From a checkpoint of a small image VAE: decoder activation mish.
Rows from block 7 of the encoder, named by matrix and row number. Rows with one number belong to one neuron. Each number is 128 + 32 x the weight over its row's rms, rounded and kept within 0 to 255. All counts start at 0. Numbers have three digits each. After the name is the row's rms in percent of the matrix's.
# fc1: MLP up (encoder.blocks.7.mlp.fc1.weight, 512x128), inputs 64-127
# fc2: MLP down (encoder.blocks.7.mlp.fc2.weight, 128x512, transposed), outputs 64-127
fc1.283 133:157133141098155133102094127165146084144152130155114101095149095172138164191146137092117140141138087195073128072083087085141160139151178101135122072130154144135164118113159166140122126165162159
fc1.284 102:090162146119129069110094190125118144073154082166139132156096105125114084174096138114110109129108161155127172077108159160064114095140142161130107098071167083192132141098114097096127083116137113
fc1.285 123:126166118118130119144056105162118118136108153099181128120103153123167169153112123137149073109110173148085143106097157144081154208094147132103160089128150137113129069092131139152103093112081093
fc1.286 060:087128165192122142170171130100172121078129153151126132133121115090155100166114140196119066160100093067105167071085102183135165148103156111127140121151113091094115040133113110128122124100137154
fc1.287 098:148144078210162123115176135129155138136111126094100139143109098130116064090104097128122045074051152157069123114134120138115156119086124158145130120174125075200158105156189110105122129123114144
fc1.288 123:146145128116138069128131113121126119165152115171121142181119145131170160102098149217135120150143071204133144160175116175158145123119100127155163134125136145109149130142071087172140166086137105
fc1.289 009:200130101140144118192111108158150138123116110142126130116191111186057093153109116171178161100110177097128121072141181127147144159153129163117136119098120143151153129166136122115131091131138139
fc1.290 101:168100120167133093159141149146115129122099147132155150118119155145146134151113104069113181145105139072165100049157153180176084120158144139088113111122100194161141160101134112119134110136113173
fc1.291 095:174106139214123120149125110080111109075136097166145168195137129094167152133146144191136178163108148145066095086074146144125143189175119130101188160118110101130128116119106134149139117189106148
fc1.292 093:150147123108117110127096144202117103026107097169109141135090129164090105116129137129110132130141157140065151046140083103102135096091182137114152147126081058125122170127118111123137171117057125
fc1.293 081:112137105172135163150138154124050139123132112084115141195139145150107122090148113207123062111131115120051126012067103113103126153125148158116122127077137163106148170131144119153120172151139099
fc1.294 134:078128130062195107091156113129077104081120109113126180100138083156107146159115131113116100155126095139131179063152085090020120130174158129159158106120149121149096100111116172151129112194144135
fc1.295 123:130169113091085123120136150123099133059137067118119095134130132146091126112126127189125154124136154122101097093076134059172137116128101150139167194112098132127127130134116166187153176148133129
fc1.296 116:129153136205085143137108108176146107143100033160119127125159161092142131122124158199112052104164093101146077085144093096176167166109104086139129123129152087187172166148136170134095153124142095
fc1.297 069:119125180158153167148089144152096107089136113192112124148118120118143131090117163214177074156119110150080127000043146166143166117151149132093174128148131136121152148187060101105115109140148172
fc1.298 149:132104138053113147194143146137139123034138125177108154115115092124129156133135144208104087122108133175118114082029121123086121110138142099104149136140122159104104115084128095084129094157107139
fc1.299 027:104133194123102137018098126130145071135140151092123121121148101112097154112143108186108126115134120120099138080088146120116183145130102175151126086108105144111179177090143137070163136129113105
fc1.300 106:083149103163093116160118141122108126062129075126071141098099141071175108137122195143083091120132199113116128113097143115114125098103169162151098128144136167046134146097182214124154164059131158
fc1.301 032:220161143148101153139106121111069151109168145113085111111138149107154090113117130159093080128182131098100131096141145141148161089114126101118137059139139110089112176104200161195109128128142130
fc1.302 081:121205117137127108149108106207116117103135082180152117112064170144167137134175105051104113134084113141139178105080143141186155129123108121091157133144109197152148137094109116104123169143138103
fc1.303 087:076114096148144175172161141211151124064113106128155114130111095162154197125089124138185122103134106116068134007186117128137140105076101143110147137160144107098134165156137114115073095128139100
fc1.304 106:203154155097149122138091136123087147160118149145120130140152193107100102164097117080089090169149111163086137046159132116104105153176113101120150115189126139142081159151130089159166126132111109
fc1.305 076:145144155112082134164156152102134181107132152081083148105115099064130148123132108086078149134158091109073078079068146158093162149152162117140039126156120067134152168144119124146116090119111157
fc1.306 218:102124162191093139115141132151135125129124098157114147130106103098122118135159099234173111114072098170098112113104113142164088145103168128175119087149105141156036092105132152134130126132137140
fc1.307 094:192136163127140143124171124047161160138131110114154102161160123114129162169174144150125096150103105115165146046128109139140130162098079167110156164175155073130104119134153139141099131067155159
fc1.308 097:137103149095134123156147138138097154115144141130112137103122149145195105150137133146182124133108115177059113100119128173054128134181128165113112186165167125153101130104109069132166161101075148
fc1.309 109:109138120159109182125085103073143080118132103151079124108135100105117099099115202143071070192129169113059130112084163120101101132152120151156146081146122165044132132095080125132186080169167162
fc1.310 170:048147121121167121095104117171135138104126168125159159132154115083176140083097127167143154097137140135074146044095128097100128113167139183138163091087126136115124095186062099188114111094069116
fc1.311 024:157180136098122146093092129165142123183104100098124113096153115099158190133086150114149135126109111128136103114178160133140167095160081133154119181133179147150117123088162112097131117144099125
fc1.312 065:150113110170110115149090129114058118123123095128119120092103125139172096155152000148085101162076159111151092052093132165131154102148155106092197120143128131119113139115064192146128109138155145
fc1.313 089:133178120129170042131149113183144156165161106184149130090118073123143104147163127098152123151092133186122145048084129159086133121113086135163094129113154129154088150106072080153133126086117111
fc1.314 010:152113172144102123188112107122089147147140068165098157095123136115157233151134163168170144153137113145069111103094084141087144122213098110134154155132159104149129096101138091213115100119129117
fc1.315 117:107143135173145090113124125148063201146115175143102137122080139110096109073136116212127027166127096072155183062132152116132121147112167133104150145133159079154133086171107129190121151098127110
fc1.316 144:097100153100136103140095124145116130129118134126160111168105098168086097120113125146141093163117112146198117029088155096134188104164120142106175151126161181099115157140111099197098168095145159
fc1.317 049:091115142070117072116174093147123137145172137103095149114130122125123143118125085155144135103128159171135134051131135153158151102100118210122142121131108081177056084156129134135154062156105152
fc1.318 105:161114097161122123126185141128166104116138086167134094156116136091172080107105171194161158138107107142071106151088140096178164115113136153119147170077159063122122138115105113141129222145126113
fc1.319 096:122138111125116106117126142142093142120147109147114117106128095122103134100152146147134032115110156138112130000057114096131148153148127157124131120123143162146149119123118112154109100097140134
fc1.320 070:149132121126138113161104115146085139115132101108099141164107164142127104117146078191095095133152161160112123055118117128124175137144128170141188128089090056196090116096129078111132167130125153
fc1.321 033:137149147134179141097115124182152097155120134098149113186159121127131123120174172090162158103130093140111078067107136166124144118143101149075135132113181176140152058142101109168140139152113137
fc1.322 144:170102144166126125123123135160087129112151147183135104142158161120094147071125112182161061162132085045132146115128090147115115153145148155083102186076124117126079112080165092071175136110127119
fc1.323 099:139148098175099150094127117131172070147086171113122098163105149128152113147077122143104107142109126083139120058188140151034137134113105144159139108071101075158180114137157115127101108135117135
fc1.324 112:097136120211135122168096118166122154134100121180149121111107133121068119100112215124159134173146110070141180076151090190094126134165108127108131114140106165097142100212077110135149127141072161
fc1.325 149:088165085130127128107039142137151076089108081088153174117096110141138085126124151159133158113144114131131128153073142139167131085126163191095151138146104159114128109117133099096150115161076108
fc1.326 132:125180116192108114106192132152162103062140076102139118129129102098188165242151150119126139093089161076157079095126114093170148113088114183107175192113157172128121143135079097083118169136138131
fc1.327 092:158125057139100168120108131086109124144111140140112123093047150143161109092119139206106222083167112132093105042131123151088084124115159068123098069131140122153146123145116096153121199072149173
fc1.328 049:101099114145160166101135167175138098118160132141160212130109119178143164169136179132143091138078107125073175106086155072115118140125129142091121107163153150099088099132166157101117136095064096
fc1.329 118:116115149095089089124144124150152085160113087122119182068158142140137103095099103171117112068081136141072114034132146182109120090173105103103154154136156108135150116101153164095108113116188094
fc1.330 102:154106170062127167123107130141094112137127131167173139146104106122139107090037126176125092110107158161058073092085155058149120131169149153114140101109156139093108143170086144167121083112140055
fc1.331 009:116179169094110101126127087162130027127061082162138141184134130123122132135133125150106110131196185102129161091098096086105136205110081136121088134121121116189093121075150046122156161100104157
fc1.332 112:117124128134121093168116113136161118099125104132159156116123104140167114178183161151103061155143114166151103042154143146189192156131099141149128124199134168112126132157137160154119129071126062
fc1.333 207:163158114120132052140123167127122098154098103106171142089099131146093095119131140143151112093137077165186114055126122151164132116134110184144169115147155128138168111146202135095127109215135181
fc1.334 058:152139100175118177115128137163120141073155046176158122138125192174071136064114124094121167073136078178111138015136123123155112121125135116148157152119112146127128175091135095097135139116137125
fc1.335 094:126101116167133162132118135141090149105144145157156075122153166121139150094154121143135139127104129118110113097109134154112155115129135078101188121125138150117168169128128155132199093104154169
fc1.336 195:126077130145102122150113083102103118128149130199145107140109115123125079089075117173169150122126105186113146072146099148066113109128108141180136204100114095135117121162159152106131120127079111
fc1.337 054:108184148102191091147125146144149114130149143098107122080173180130128125163112196124155135080142139106143104053121141126143108141155123113198149126170128102090075109110133086112115168103117177
fc1.338 039:187141169067120134147126123156116097107080107103122099115094135145119119129074141106102138123107067145122080083082184204120107130113129145185120141101190153114176118113148097152115154117154177
fc1.339 126:147130141111109190091141114118209124060136153082148086142044113101154112159131138117135234109088113093075106007138127122141115113143151167151139082129115152085137166128142131082140137100138104
fc1.340 084:174099169050120127073173133118128145094114133164141113101141128116095112087112112144168163189160088076113149075082113130147147158159140136105160155083149134124116173143123069148062126123106125
fc1.341 061:121101114151114125129153115157169088138121101122141157155154133118166187208114141175117130100159109053145148048158132215141094149156103218175098139085138159138129073138101076088109118093146218
fc1.342 099:140112157183167117137100109133086148073147126132105135117085132128153159118147119204117120110140129210126166000079135145154141119115128094139142154091101044138131104139095096139113149105101141
fc1.343 217:131152098128131109139105140116173123134124146155132112109146144117087107112160110163117079108100079208176124031129134161154104104139099222141132123131115136161177114137173127120117176110124126
fc1.344 150:065134156131124096110133091159171123112098071094209113084109119085148137151155139110122062099057139075076041106134100046110144129127120172148148110137120146123162171150133097146126154140134097
fc1.345 114:136119114142150174108170154119168129133106132152152068144144161158201121116132118167073097149153119109076152018126128182229132121143125163134131155113128154122165139160135117085085178136098169
fc1.346 071:158146148096123150101154110154111124130107103076143133174126122127155146180109150128082137134113175139130146061123106150105126103089103150158139098119148165181114103144126151167122152130094089
fc1.347 250:139148129112120094122153136121090126139144129125152095130172128118114134135164121220121075138084113118175134000148116130144116132128128209102119091129124115122142147137131113130136149110127116
fc1.348 038:167148058133161152197112140159126165123151124092156138111099090165045120099124168172156146146168078085142138071109119146141104159028144145133169147164139103077187090150122130081125074087099134
fc1.349 163:105128155190126178129111112125100112116132155255131123145091096218141109104161136134144133109143128069084137086037141127139146110135169125121105193128136140109148157122121108081134117151109135
fc1.350 057:129047163107159143131127095127142165150150075119130158098144168095081137122147090094095168174081119106106124108113124124164195163145145132142207098133168130163093097075133127092182120091159157
fc1.351 107:152164078158120107115083127205088157060165132140133190135139131148150131122141153214166062152129130064078135045099129137128172159163148137145044150175123129125125146158173116105126169137117103
fc1.352 100:092139160139105121144157132154130137106171181126147146119129115142147138169156113096140079097161121136105216058080166152176216147119178128112081113137144117131119101100114120121109126121197143
fc1.353 009:150137120106124138094148081107137184083122148108126149158106094104105175138101175108130131116199177094116103044154158121125115175170127186114170094161111150195143073188149120102076114119157138
fc1.354 131:155097083070129097128108133144172168104113099106118180144085103097092093128127107096124132077124133166133153076177177125146136107130106195151103167182124116195147123156115096123130074129124190
fc1.355 011:082143142137091115137107140128109087091128147140114141177165128119112101073096087101133144098162121123094092096162054087213203091126132157136140149153183181106137136099134124170117116100104176
fc1.356 120:156108136179107152105122150095166158155175119100114129163169098121121101171116177187132123127147072123110110022151108082170129105168116209121162119131141103159123112122137189125124177128114098
fc1.357 072:170156154142127119141172113188146160126130106132110144127180072120122124209093150134116105115139068169088123111048120168104083140099142114141151121107150205057204098083139122175156140131109186
fc1.358 065:149125143096130103122122137130085093110150166052115081073111185138165126126167111138107099142186146190124126113155097115128108164146150135101162122079101120173109168139076128153131133131124084
fc1.359 103:156109085173141100129119126170093160097094146084110122131086109128135139159106119120121166176151104181161135000064124151187121125150128070123065145092111095130122116130106121111100163098129151
fc1.360 055:096061181119128114143134126187111149134116143170081163117108152108154152140164093062127181146127103188137087019201142129089168126117090189132139125144130123103186165116157101114150093144103134
fc1.361 059:122080146142106128127171128083137099108177100116128141104190167081119121108145133143136132131131182172156143116126078191153172095146168145179139085106119115197135128167098174125162154105112104
fc1.362 103:130131134133132105144123129148177118177134126138145156108144100136129111163112148145141054112122126159142113000115132127142138148137096192139133122097134169135156133134132101106149110107140132
fc1.363 103:152095097153116138156138104096145128074128085128122159151131144106169130157129139139133102121138113177072167074106099129138100134121116146190114116143107158081181109148086110171132184150092168
fc1.364 118:147126193136129164087128141169117092129132107134156191088121043137192203132128146152127110197126139187109125056096155159114095116134099100087112158140146027149166169101072137087171129135112121
fc1.365 057:120082153183140158133091137152116133135100088198092106110108108130153132119193151173128096122124179110126120044117121095103156118129068111096144137119137164140137089130115150204150160153179096
fc1.366 015:099147133103145093138085160068133142084111073095126122106135158138130126139086152148153140100119102183121097096123094157148042140084166203087126138121117087073146139196104126117148086115159180
fc1.367 095:114158126095101112105102092193152116126156150105112090146134166157106165063109082126084137115135118143107124094073087098073147110161161136082113204074123066096069148104124114158102152139145149
fc1.368 085:118121115178096138107125151117082070094169088136131185109113069127146072090117114111128109171118106106123124029069089106094164168076130165116096079071145147074118141145121119131136111164136087
fc1.369 084:152123070119124122083138148123132128101116154173104079086121119176148139109094118136103117163153196115090184080133164149137133122123136140089181127131132091087119156148167134165066090098162211
fc1.370 102:085087166173084077092132121138175129106129113121109110176173138103085090186093114178138099122169168113086108094031104163088107114136113160112134122124192132166163104130094100124155091199124152
fc1.371 046:123121150161111124200160154161136116130098135129188112123114112124132113157156058123131085106159125172107145105089110129123141151119095168104136147136140119124082108125091153121148134131135074
fc1.372 096:193126089099126055133143108124222132128125138107145168166113128161130161167125123126136085124123136118128153000165118155175087134113105203113123111095133089101084082164149130136104141075134147
fc1.373 052:125127121124106125055088111101099148133066112169124067137106136138152096139076153098132120140113139014131181064102154144081125166109100115129127142090161128146162137150117136129096135160163042
fc1.374 057:111132103144085167151146128190097074058103115111098114109109140122150094134128106241129154143116119095098110060040154087093177117120136141119096130136120116132141145134105082182137124159152109
fc1.375 015:164086127088131108117171161159117045159123077130092162131164177112109150117163091121163142166158143159101144078197117197080104189152090159051107134088151118174115171156091159121144136114131098
fc1.376 107:192163095136155103091136098113142077142180095126169134096158138098197124133090122199145152108124105137112111067090105128108152142111113117097154126049136137115135092120139116147112124064081139
fc1.377 094:119115129187142154148111121130135106061132090132141171130128127128123115110117129178114109094122131159060105000043113129142111098145135075145121129141151127091114131113142103123120142150131119
fc1.378 039:117133160108110156118142100137231162104135128189123116134139122118167124192125114153128151154145129103095151025051143163202078106121122216148128104128113116099158106149115129108117135178120146
fc1.379 013:105108157122121142131085123132152120143188124130189097116109157077175142138154189112154098136137154139117117088074107140129137196158102150112158130117166096150136077077065173187066163135141161
fc1.380 122:104094070127143128130144149196142226122133117138155119117117108110156120172137131140164089165117127083141130084207121131173111139079112129147081127084124179109186091184149121113114107099152127
fc2.283 102:172158157082153128083118146088099196202077098156136069091133112144131107139155161152156122128121058126125148098068168073092142104159059100137117119114133095144124107150093104148108138110152147
fc2.284 058:134099149134114154161110134103163124167116127178093126158049092168203077046124109114144102114111152083144133085163139131103071175128153187149193116164166129187081171230137125104127177057093096
fc2.285 075:147208138164098164145111105142173120129131153157142088118136171085166092167114120121157143087076100089155114113110100112081117095106161097147160105136200094131101151104133133100106164151132034
fc2.286 022:132119132115125175139101111186195162182075160125098207142154125141159148130121097123176180146147112104127101077121103106121092144170188148102132131098142136152081134098142152162183080060162149
fc2.287 057:133120073098191108126199089132146153090162127111085046112087155150119124112121190143145137125124155128148206133133159112109139183151117140155085122082097123131148142139104107136100139142129112
fc2.288 104:058092130112133127105094094137167088146216142149118069156138097146081155144081178170172145072107129085133085156090123161164089130092111115105118099078138142106137120109134095087100146154116142
fc2.289 015:173116155114159132130105051110206190081078120140141174077135106115123101194154081134144137172149124052168130105159143122122137100166125140128119134139133139146054079160162142147144157085159094
fc2.290 078:108123139141153132113104120158105174089134148144116119129127117159176135082130149131185133205109147096135163053151082031106132149165144116165116114170097134112093131128034116096161064126136124
fc2.291 112:112106145150171156138120123138106107103133103168141137099103096153157100103151154119156091142131142155142134071152138166119144158196120183156114092185105160200152098203056197165165119142164120
fc2.292 056:105154111111134125141171133128088101085160152093114111158141165113116150130154113063077155100067159171093128030096165134183172105113163119087070176106130128089201123143102100137106172164153141
fc2.293 026:095152059127138094131103125151072055073135117125153104083148137093083125154115169097090065084096150115116108131172129143151151110173140109107087100159089121106115075121120141143125157137133148
fc2.294 094:124171125180103070128112117137083096144144139171132173131180084119095133128124121120124108147134168137136125148107107108193149116123102178167135114150116135144099112099123120129108117138106123
fc2.295 169:113062135102100131135087107118105133078129065126112137141127138111123133099112131085121170158124140124101112136084132178116082175164116148127139096102123153146127106138131155212093067103167079
fc2.296 048:098090153166156117148102120126100096103129110127161072140116107118075143148163144109083115133168144140127054183115098167122145081124070084077146088113130110156154103181152141099118150064080096
fc2.297 035:132092109199108073121119163140131095115123106134154151166140103186192094103108089098144111124140103163151106122130093109120075138085088156152095059150052153121147108131151151148165111155062123
fc2.298 075:076115145101136195087101098124153125117095119119103079157108120130112150116155157113116112138098118078072117124073119150098155121097154141064088120035130097136151141172120068152156130159134107
fc2.299 022:086154054156135100158127139156088072181140121114138089147092134109094113076118141096107115107089142148088119167138139105101091129062101092134088119111129151093158163095125110073144108125134169
fc2.300 103:091115105106179101134136129153161133118123101129131143091148194154129185138110116155123180109169139125095130165121059117112093136072105166148139119056083146080171094047182122171135170171042146
fc2.301 024:202109162139100183096119149114066182123076187139148169099140108108154101138121109127149183157163138155126177103109110117146163101177121103162194129172159087133057119136147102083152094088148082
fc2.302 062:071084115146118188160081140125123125154101133103127098124140143136164138102109147110133154101095094109124121080127058218056058142132180171122151166130170149164115146145120183171181103174127105
fc2.303 037:131040123120113130088168153129140107126143140128126135150142120173173142125107170138148131118129165167107118178131135178133127187078086145178143105096073148154236107173097119161159125158129119
fc2.304 048:132095071132146137140138155065158134112153105077123078150094139134123138109154133107139135137159153125125138123159171180070120187139129125131072117120120128136158170159137158133154016153157135
fc2.305 040:130192126135123109173081118188162119137033110112094112138170160181220139070113106099103171153152150138106106126121073156159151197118162134100085157107085131157152151086122156172178128083073100
fc2.306 190:089094104108171134142117089064096097061112129134168166110149152106125137159125126104127116091095122104102163117077131131115133133168106085078144104145202120131119092148192082160103087147138119
fc2.307 030:133082170153158162121078130129130145121129148178153162142126139142104137174150114168207139126129122149142130182043090111135113034139083136148131084133142124115062100165156103136169130158087163
fc2.308 070:175078092163125135078126128131101149090120143122145167091161140117144120160102206145129091109174141179096130160133180165162170065185073112155097056188103100128136080151073146099128109102155134
fc2.309 063:128093128149161134133145134130110138106133082093176088086098115073095117168126127149096130089173096135161127084174154169097103145131113110092161163136137121097123151091143145132128131137179166
fc2.310 090:187159093102136066151115163060176134104076183151110141147152157153161158124155105093060133170192169121132146138136100100168189165123108147135153138153059117155123103129118144146105067157101063
fc2.311 023:110207145156147135196125145130151168178160122139137150136096163160175126141106158136120136143142156080165124134148116156169142186121160156168158171152100182163126159124169148198148134177144170
fc2.312 043:070115173118090179107134093107127148084169147117150177171102105138155120110129153092173136116110113107084092112075114157163148128148146142095065131137109133122171135187064135066135067133128143
fc2.313 027:178140107125128109081123099114118169139101133135120149111142144130194074049124103153161189122129115165131195104133131072149111104103118126160151199114131154150081140096181071144144140095142109
fc2.314 025:099143129126111156133140106129177163163162134113138190140105129145129144107077143150127154117092174068099066109120135110160107148059147162135136123131132145121177103119146083148143152168120123
fc2.315 353:167112133166173173139109100129127110132130130188104177082165138088143117110094126154129144151137120132162114114180127090133151086115119112185150181217157112198140114111120089127218141124133125
fc2.316 097:144195145123127130143152150117151107173106128140084142158117156177115135190138097131099133209062127099115114087100135082138176136096187126112104052152177110111166155154115112167128182148117159
fc2.317 030:107073086163122094147125165154116075120108110135104153137106125137188116153107079084087147073126082170171156065090075151140104118145118134126093120109068188136148135074121154153155134139110124
fc2.318 079:134113117168110089113116140137080074119148112124151137146118136136134091101082165139147084108140066142165105159185078121050122110121116101142152095140102076096101151111126205067127140095067124
fc2.319 045:144120102181207102146171131136185122168081130135128129096116084145170092093112114169126131136129128135170132069202127090101080157063116134139166103160127171175149147121164127116179159127100088
fc2.320 047:142143143149162116118125108153146136083153161154158179105110080112154127171116116149103093126146131145141159043191141099137158113163170137120184116218157122160129143103148147124114173091151155
fc2.321 049:127156161087082195091083116156126137224110136112121151150095124150160100118101105160158170141066155106120104101080131092109154193073172097147120124138162158135131140086102122173115107145169154
fc2.322 105:193159194137141185139139154125122154119124124150092137120128114165092144134114138108129136126144143143119153111031091164108195096077105135121105113084058083175168113155151101092179151160108100
fc2.323 066:113108144157134151097110136078107111191105104154137168154097091083099112073084077117098136165107112108101111095090103068081078133100134164123151122140167150160076116138135096141116143117175132
fc2.324 093:094153084102188112146094136140135101180137121154075100142087156194144093067101120089150180157105160121105086120157134129153108192106150094115134128119055189189150100121103115170162167118113129
fc2.325 156:152135096132123176144122130132086135138162155152107084128145101142130153198174091145160166124098174123170138072162098119136147080142136105160139161120150108107053099096133083128103115189098045
fc2.326 154:058116130126119142091091145109088127139131206128121095156162134118114104110146137179128157130082179140178145102091120121145175111128140192157139111123185135095167146151082114158156098109158140
fc2.327 088:179146103156187103107151159119093149126142167154130166117162132123129171186154151144144138131105075150161122087084157118164099099207150141135083152143131090108087113091103144204123155205106138
fc2.328 031:104077125112134112138092110111157097085086136139127099134154158108085121158144090145141110129122099124181099112151137154167101129242155144052124169144129116142075142136060176176124133103136155
fc2.329 052:192141121222132117208170153134084128073139120140128127139165149106182146063127160078112130137140133110169099036156113130130125127148111156182121194200127111140100118171102164086136144106112036
fc2.330 054:159155064126179119175151168136113172132140108137077117106114227183154083121085185161160148115132148131152165132167129155137113152128092121185138155117026168129137131091113124161135162163148127
fc2.331 011:125162143123090132136101144166101094114131086093151084080095111109181174066131098099112082111134096132096105120126135117116151142128163106130109132097134043112106113158170174155143168134013134
fc2.332 043:180165143144130105114109163075153135157104093172104165136154093142164162134099149132075104180196154125075167163099131099153206110118090161180104053183091099145146091117109133115155113157079116
fc2.333 123:114104105144135150130148081123051146076123092119173163063098099103049093165176136131155146134118138168152118113202152198134103113178123093119117132118119186146123083110145131100151070126167089
fc2.334 037:112141147159175110166078117138142073132178098162075181158151095180121151124146128178147130121155116134126117152092109160091144099107128148096097099170182132133126160077159148089156072116062136
fc2.335 038:107168179115146129135128136205155136135170154153151122148135141146144167161169143167155109134102126107121124176105142107145210120131165151129121138123193109117123104192148156115088193111091170
fc2.336 143:175137164135129155173068090057116154119135048120165159130115098109133137146115129112115073103158111113163158090103124122089166097118050142161174139159105126176144121080194139200123134164113101
fc2.337 032:165155154117107118135153103144112174055168129108073087136128224167133165093133198126134132126116160120127143202087139177136134124103141109160071134142140113080118171156075117079093155169100096
fc2.338 028:166123109136131120156162153152155154082153150119088165140115188145146171090126194152100119127117162135125154159081178122140166130096101192186111157200125153173163111166064115144106140142125105
fc2.339 047:103119132160077162144181138131090113102125110067069188164066114105180164128160103120074083089103147115132127141115131103099178122130156133117106118108107106145183129130107117123168110123111180
fc2.340 042:144140167135140148126174083106128130123111093100140091097084166138121114174124173133111112162147140141144121205100100161085174109114088057148105071135082119146141170184147183092104135156162112
fc2.341 038:140144110175123131177148133091180132158136148119158086157133119137143072120112101116196112129097118108143093118180147134047028148078089147111161140099114075142133179132159169151110134166111092
fc2.342 032:127163095178109133099142121087149088174170142134167165142165109099119105158074079118131125115099173146120086122174187081154117120146159156114141072160099112177128097087221125209110144203127153
fc2.343 683:126140101125100054152080101078046168137125117167123118145127140109119144080104131105174104132188098175058078134210094161099128100099099147125162127100154069159095161105131163116157116111120116
fc2.344 124:067173115125109174166098076096080140103145102131195200136060130108079148133146081126126132132117138092132149111132106155077079133151155139086147167153174175122123126121157110164141122160171157
fc2.345 077:102129162107138127106126057101168147061160090124130092129087106153104105144147099111123159148132099118083142113163127140107111137101157086058119110102158139123142157167154124095120146128148169
fc2.346 038:117111097165112149127147145145133086219135126188129152153134122140089085108103094118145186138120141128136161130173150108120066158109132161118164141095160185178135129107139102140154169125187137
fc2.347 121:117106122149103083089112154139206127117145151138111103129030140149132129136103124123134063134124060111131148150149135120218083161123172141153139161122160163153167175167093114143145083099179161
fc2.348 031:084118089125130127119117098174132158101141139109113128118083149139097141107150181109117178119158120080133093148188134175129121178156168136094081183071095180145147109119084130108175121074160137
fc2.349 081:120117103087118119111108099042133164062125155130162108149168173077213106118112104101054123090121147098153146127125079135167140154168152117105129151121191099106146146159135123138098101113185133
fc2.350 033:113144137078122156127077083165101111089115129112132077115109146127165138112143093133140148142093090160104149126103118148062124165144167068128089105145190137086138135093102137157143128138123131
fc2.351 059:110147121084126081131111100089130071051159109140082047131144130124147145146171104102112106080135147167159157132154155156205138125195152109101122178105064128149084155102152163158076095187103148
fc2.352 063:213149119162164076097122191094122172178149118163105143141170100141145139111097156152130130184173104134105156166126145109113120106068131152169133145124123088117129140070161147120144134137063119
fc2.353 025:124073150104158168118092109184167110109058133140162130080137116116113135200138126149121112127161106126112097148119109155096120114181131124065149079138141107142145062139143159150132163055131123
fc2.354 110:087139114131127121122067140140108111113158107166109123130104106084189141138137131178090116123137162111131154168119136140099146122130142112185046159168103115085167063084132108174126096128074105
fc2.355 023:099123076108087112101092109134144131161170127120153202160151136122130120103048181103101125039127071120100137182103157136128101106082116158098125151142120156116152108054138104141125168141121154
fc2.356 119:140140039123135074109191150163127116217154157119149127125103134151098103131168170141154148164096093139184105170157185115155124175116132141165140167082163196146157135132132123164083161076170113
fc2.357 034:128143104089153117182119120174185082109078104114118069122128151107167179104136135060062121135147173121063137118125130099116162179118130123116086072147138125120172124163156142113119130070118125
fc2.358 047:145127136194073189150183126138088140120164175135146150103098088088068122234128100148108155149100156107159119118129120125087100117068122135177144069153201137118137136121165134048082124123186129
fc2.359 047:174163146121083106102169129123081152057129164118161119081111092127201178142152079109111101160136138114153151067155136110121162186161153103180085124143095097118149133142130131153156103160162130
fc2.360 042:143126211177086149111162125140170153146099145118169178168158110143159148178156093135116165155142125192187106151112109147176148142150148150131109186109119173181153137143152170196146109157172147
fc2.361 045:138136134229135153170169122142180176088108114116148169129107116102169121127119139133093082149153161055125078113183161102106098108091133140093122144167136099151147116165181120102126159082114096
fc2.362 025:103144079204144136097130103143113110116147149149144126125133134167075130189109168157134110133106196144127155176144164149148124102135079139162091065138145130138138132106130113144137140190180152
fc2.363 060:147104128089118136115115129149155145115122158168144149144171137111124174119153133127170199106172123123076143208076129150168129114120114156108127230065149103116126112119155096073143139097120144
fc2.364 057:102117143139099143138092177113152125131139120099121109183078114125137125132140124101121081119168127150142137188164131169068151141123110143122182170098101133155072125147176139129070057121123127
fc2.365 042:106136096110188139148127170128054089124154103150089085089122131084137094116120137119144139040113098152099154166089138146165126100174107073109140138100096141131119060100119124094126150114093123
fc2.366 020:126104101111122186146131130159076122101129150138152205133108158089128161185114141118112163076120137166109159125057094123147120102160146117128099075203152165090145137106146110094158100121176201
fc2.367 033:202171117180086128093140096095106183133172157100160135146124122171088128101153160146148138173154175139140101107192209160132183108068102126180111166144166071138110170152097137092125133158149118
fc2.368 057:172151053075199043123118119113093156087121164111121114079160167139158108098162095121123155133126116147175168048154123099164159139166154111154126170142134157130123118108147128184107118067103094
fc2.369 042:183123128135089094094168135148118123087124125103121150111158217144150126132115135153108163094129100175123124184091085056169128068059116059139118084131098096066145117118121112090127176129039136
fc2.370 057:126140165128096117114158120129159121134187094139104179099090075135113189169156119132107132125107110128079123096129146065172134073094175078161087047094157130105143122122132094102152133169053180
fc2.371 022:118141076157177142149118159115131131205107123145142151117155105087140071140071113131179108116120158106086107116192145123135042117127113138092171092149097134116110129089199129143134133127148156
fc2.372 032:072128111171090125126108117190113108134134107117196174170118132154110078133092124119113137117107098106144067095155113121130113150095133127048133157144082148138168127111102134169139204086152173
fc2.373 057:154145085168153105198207143129140161120134128106098103100092117141075113134161166135146130132130150104165123147142155177121109155109088186149098155097097106146135161150068148082123116137087075
fc2.374 047:099151147137136130171119113134107107132165143114171089143085173148086183108138120121139123108130142142169060127110115160108131119137109124100145161109141079118078134155171162167089152179093127
fc2.375 017:124099081075135150186129132157175093163098104151145130117144133120068122160146141106174152137116147127098082174112115125200108129156054148134121099069044140139143084186126138137146175091121119
fc2.376 066:106114150136184130232152114072114153080134108134076093148143170110135106059120102109130151126094131064153132039164091118088088123166137153129168187126163147137101144145144115128116152085122058
fc2.377 023:163177143147109186090148130091134155202126111114129156108096097139148110144103147145113146132146139134106131138165152099136187118145134093139176093122102100185112101129183121144125145137112117
fc2.378 017:127098122148143138044137080122120171096116128126161117120082102106185069116093138131157099170158143137145137092206159134057100185191145082108139114140084110132133178135140160125105085095225120
fc2.379 019:095100140160165097114137157149099072148140107112122084143169144127142148090144115129128159078138142178137125194118095152155138108096134116122139188037113146144133124123235164133147132163089137
fc2.380 092:126145059099119129082136122149136075194119120115092132138164131168129081100128132126162138155088179172089105148185187152177176173085148149151095142143105165169171108154093159146136139109136159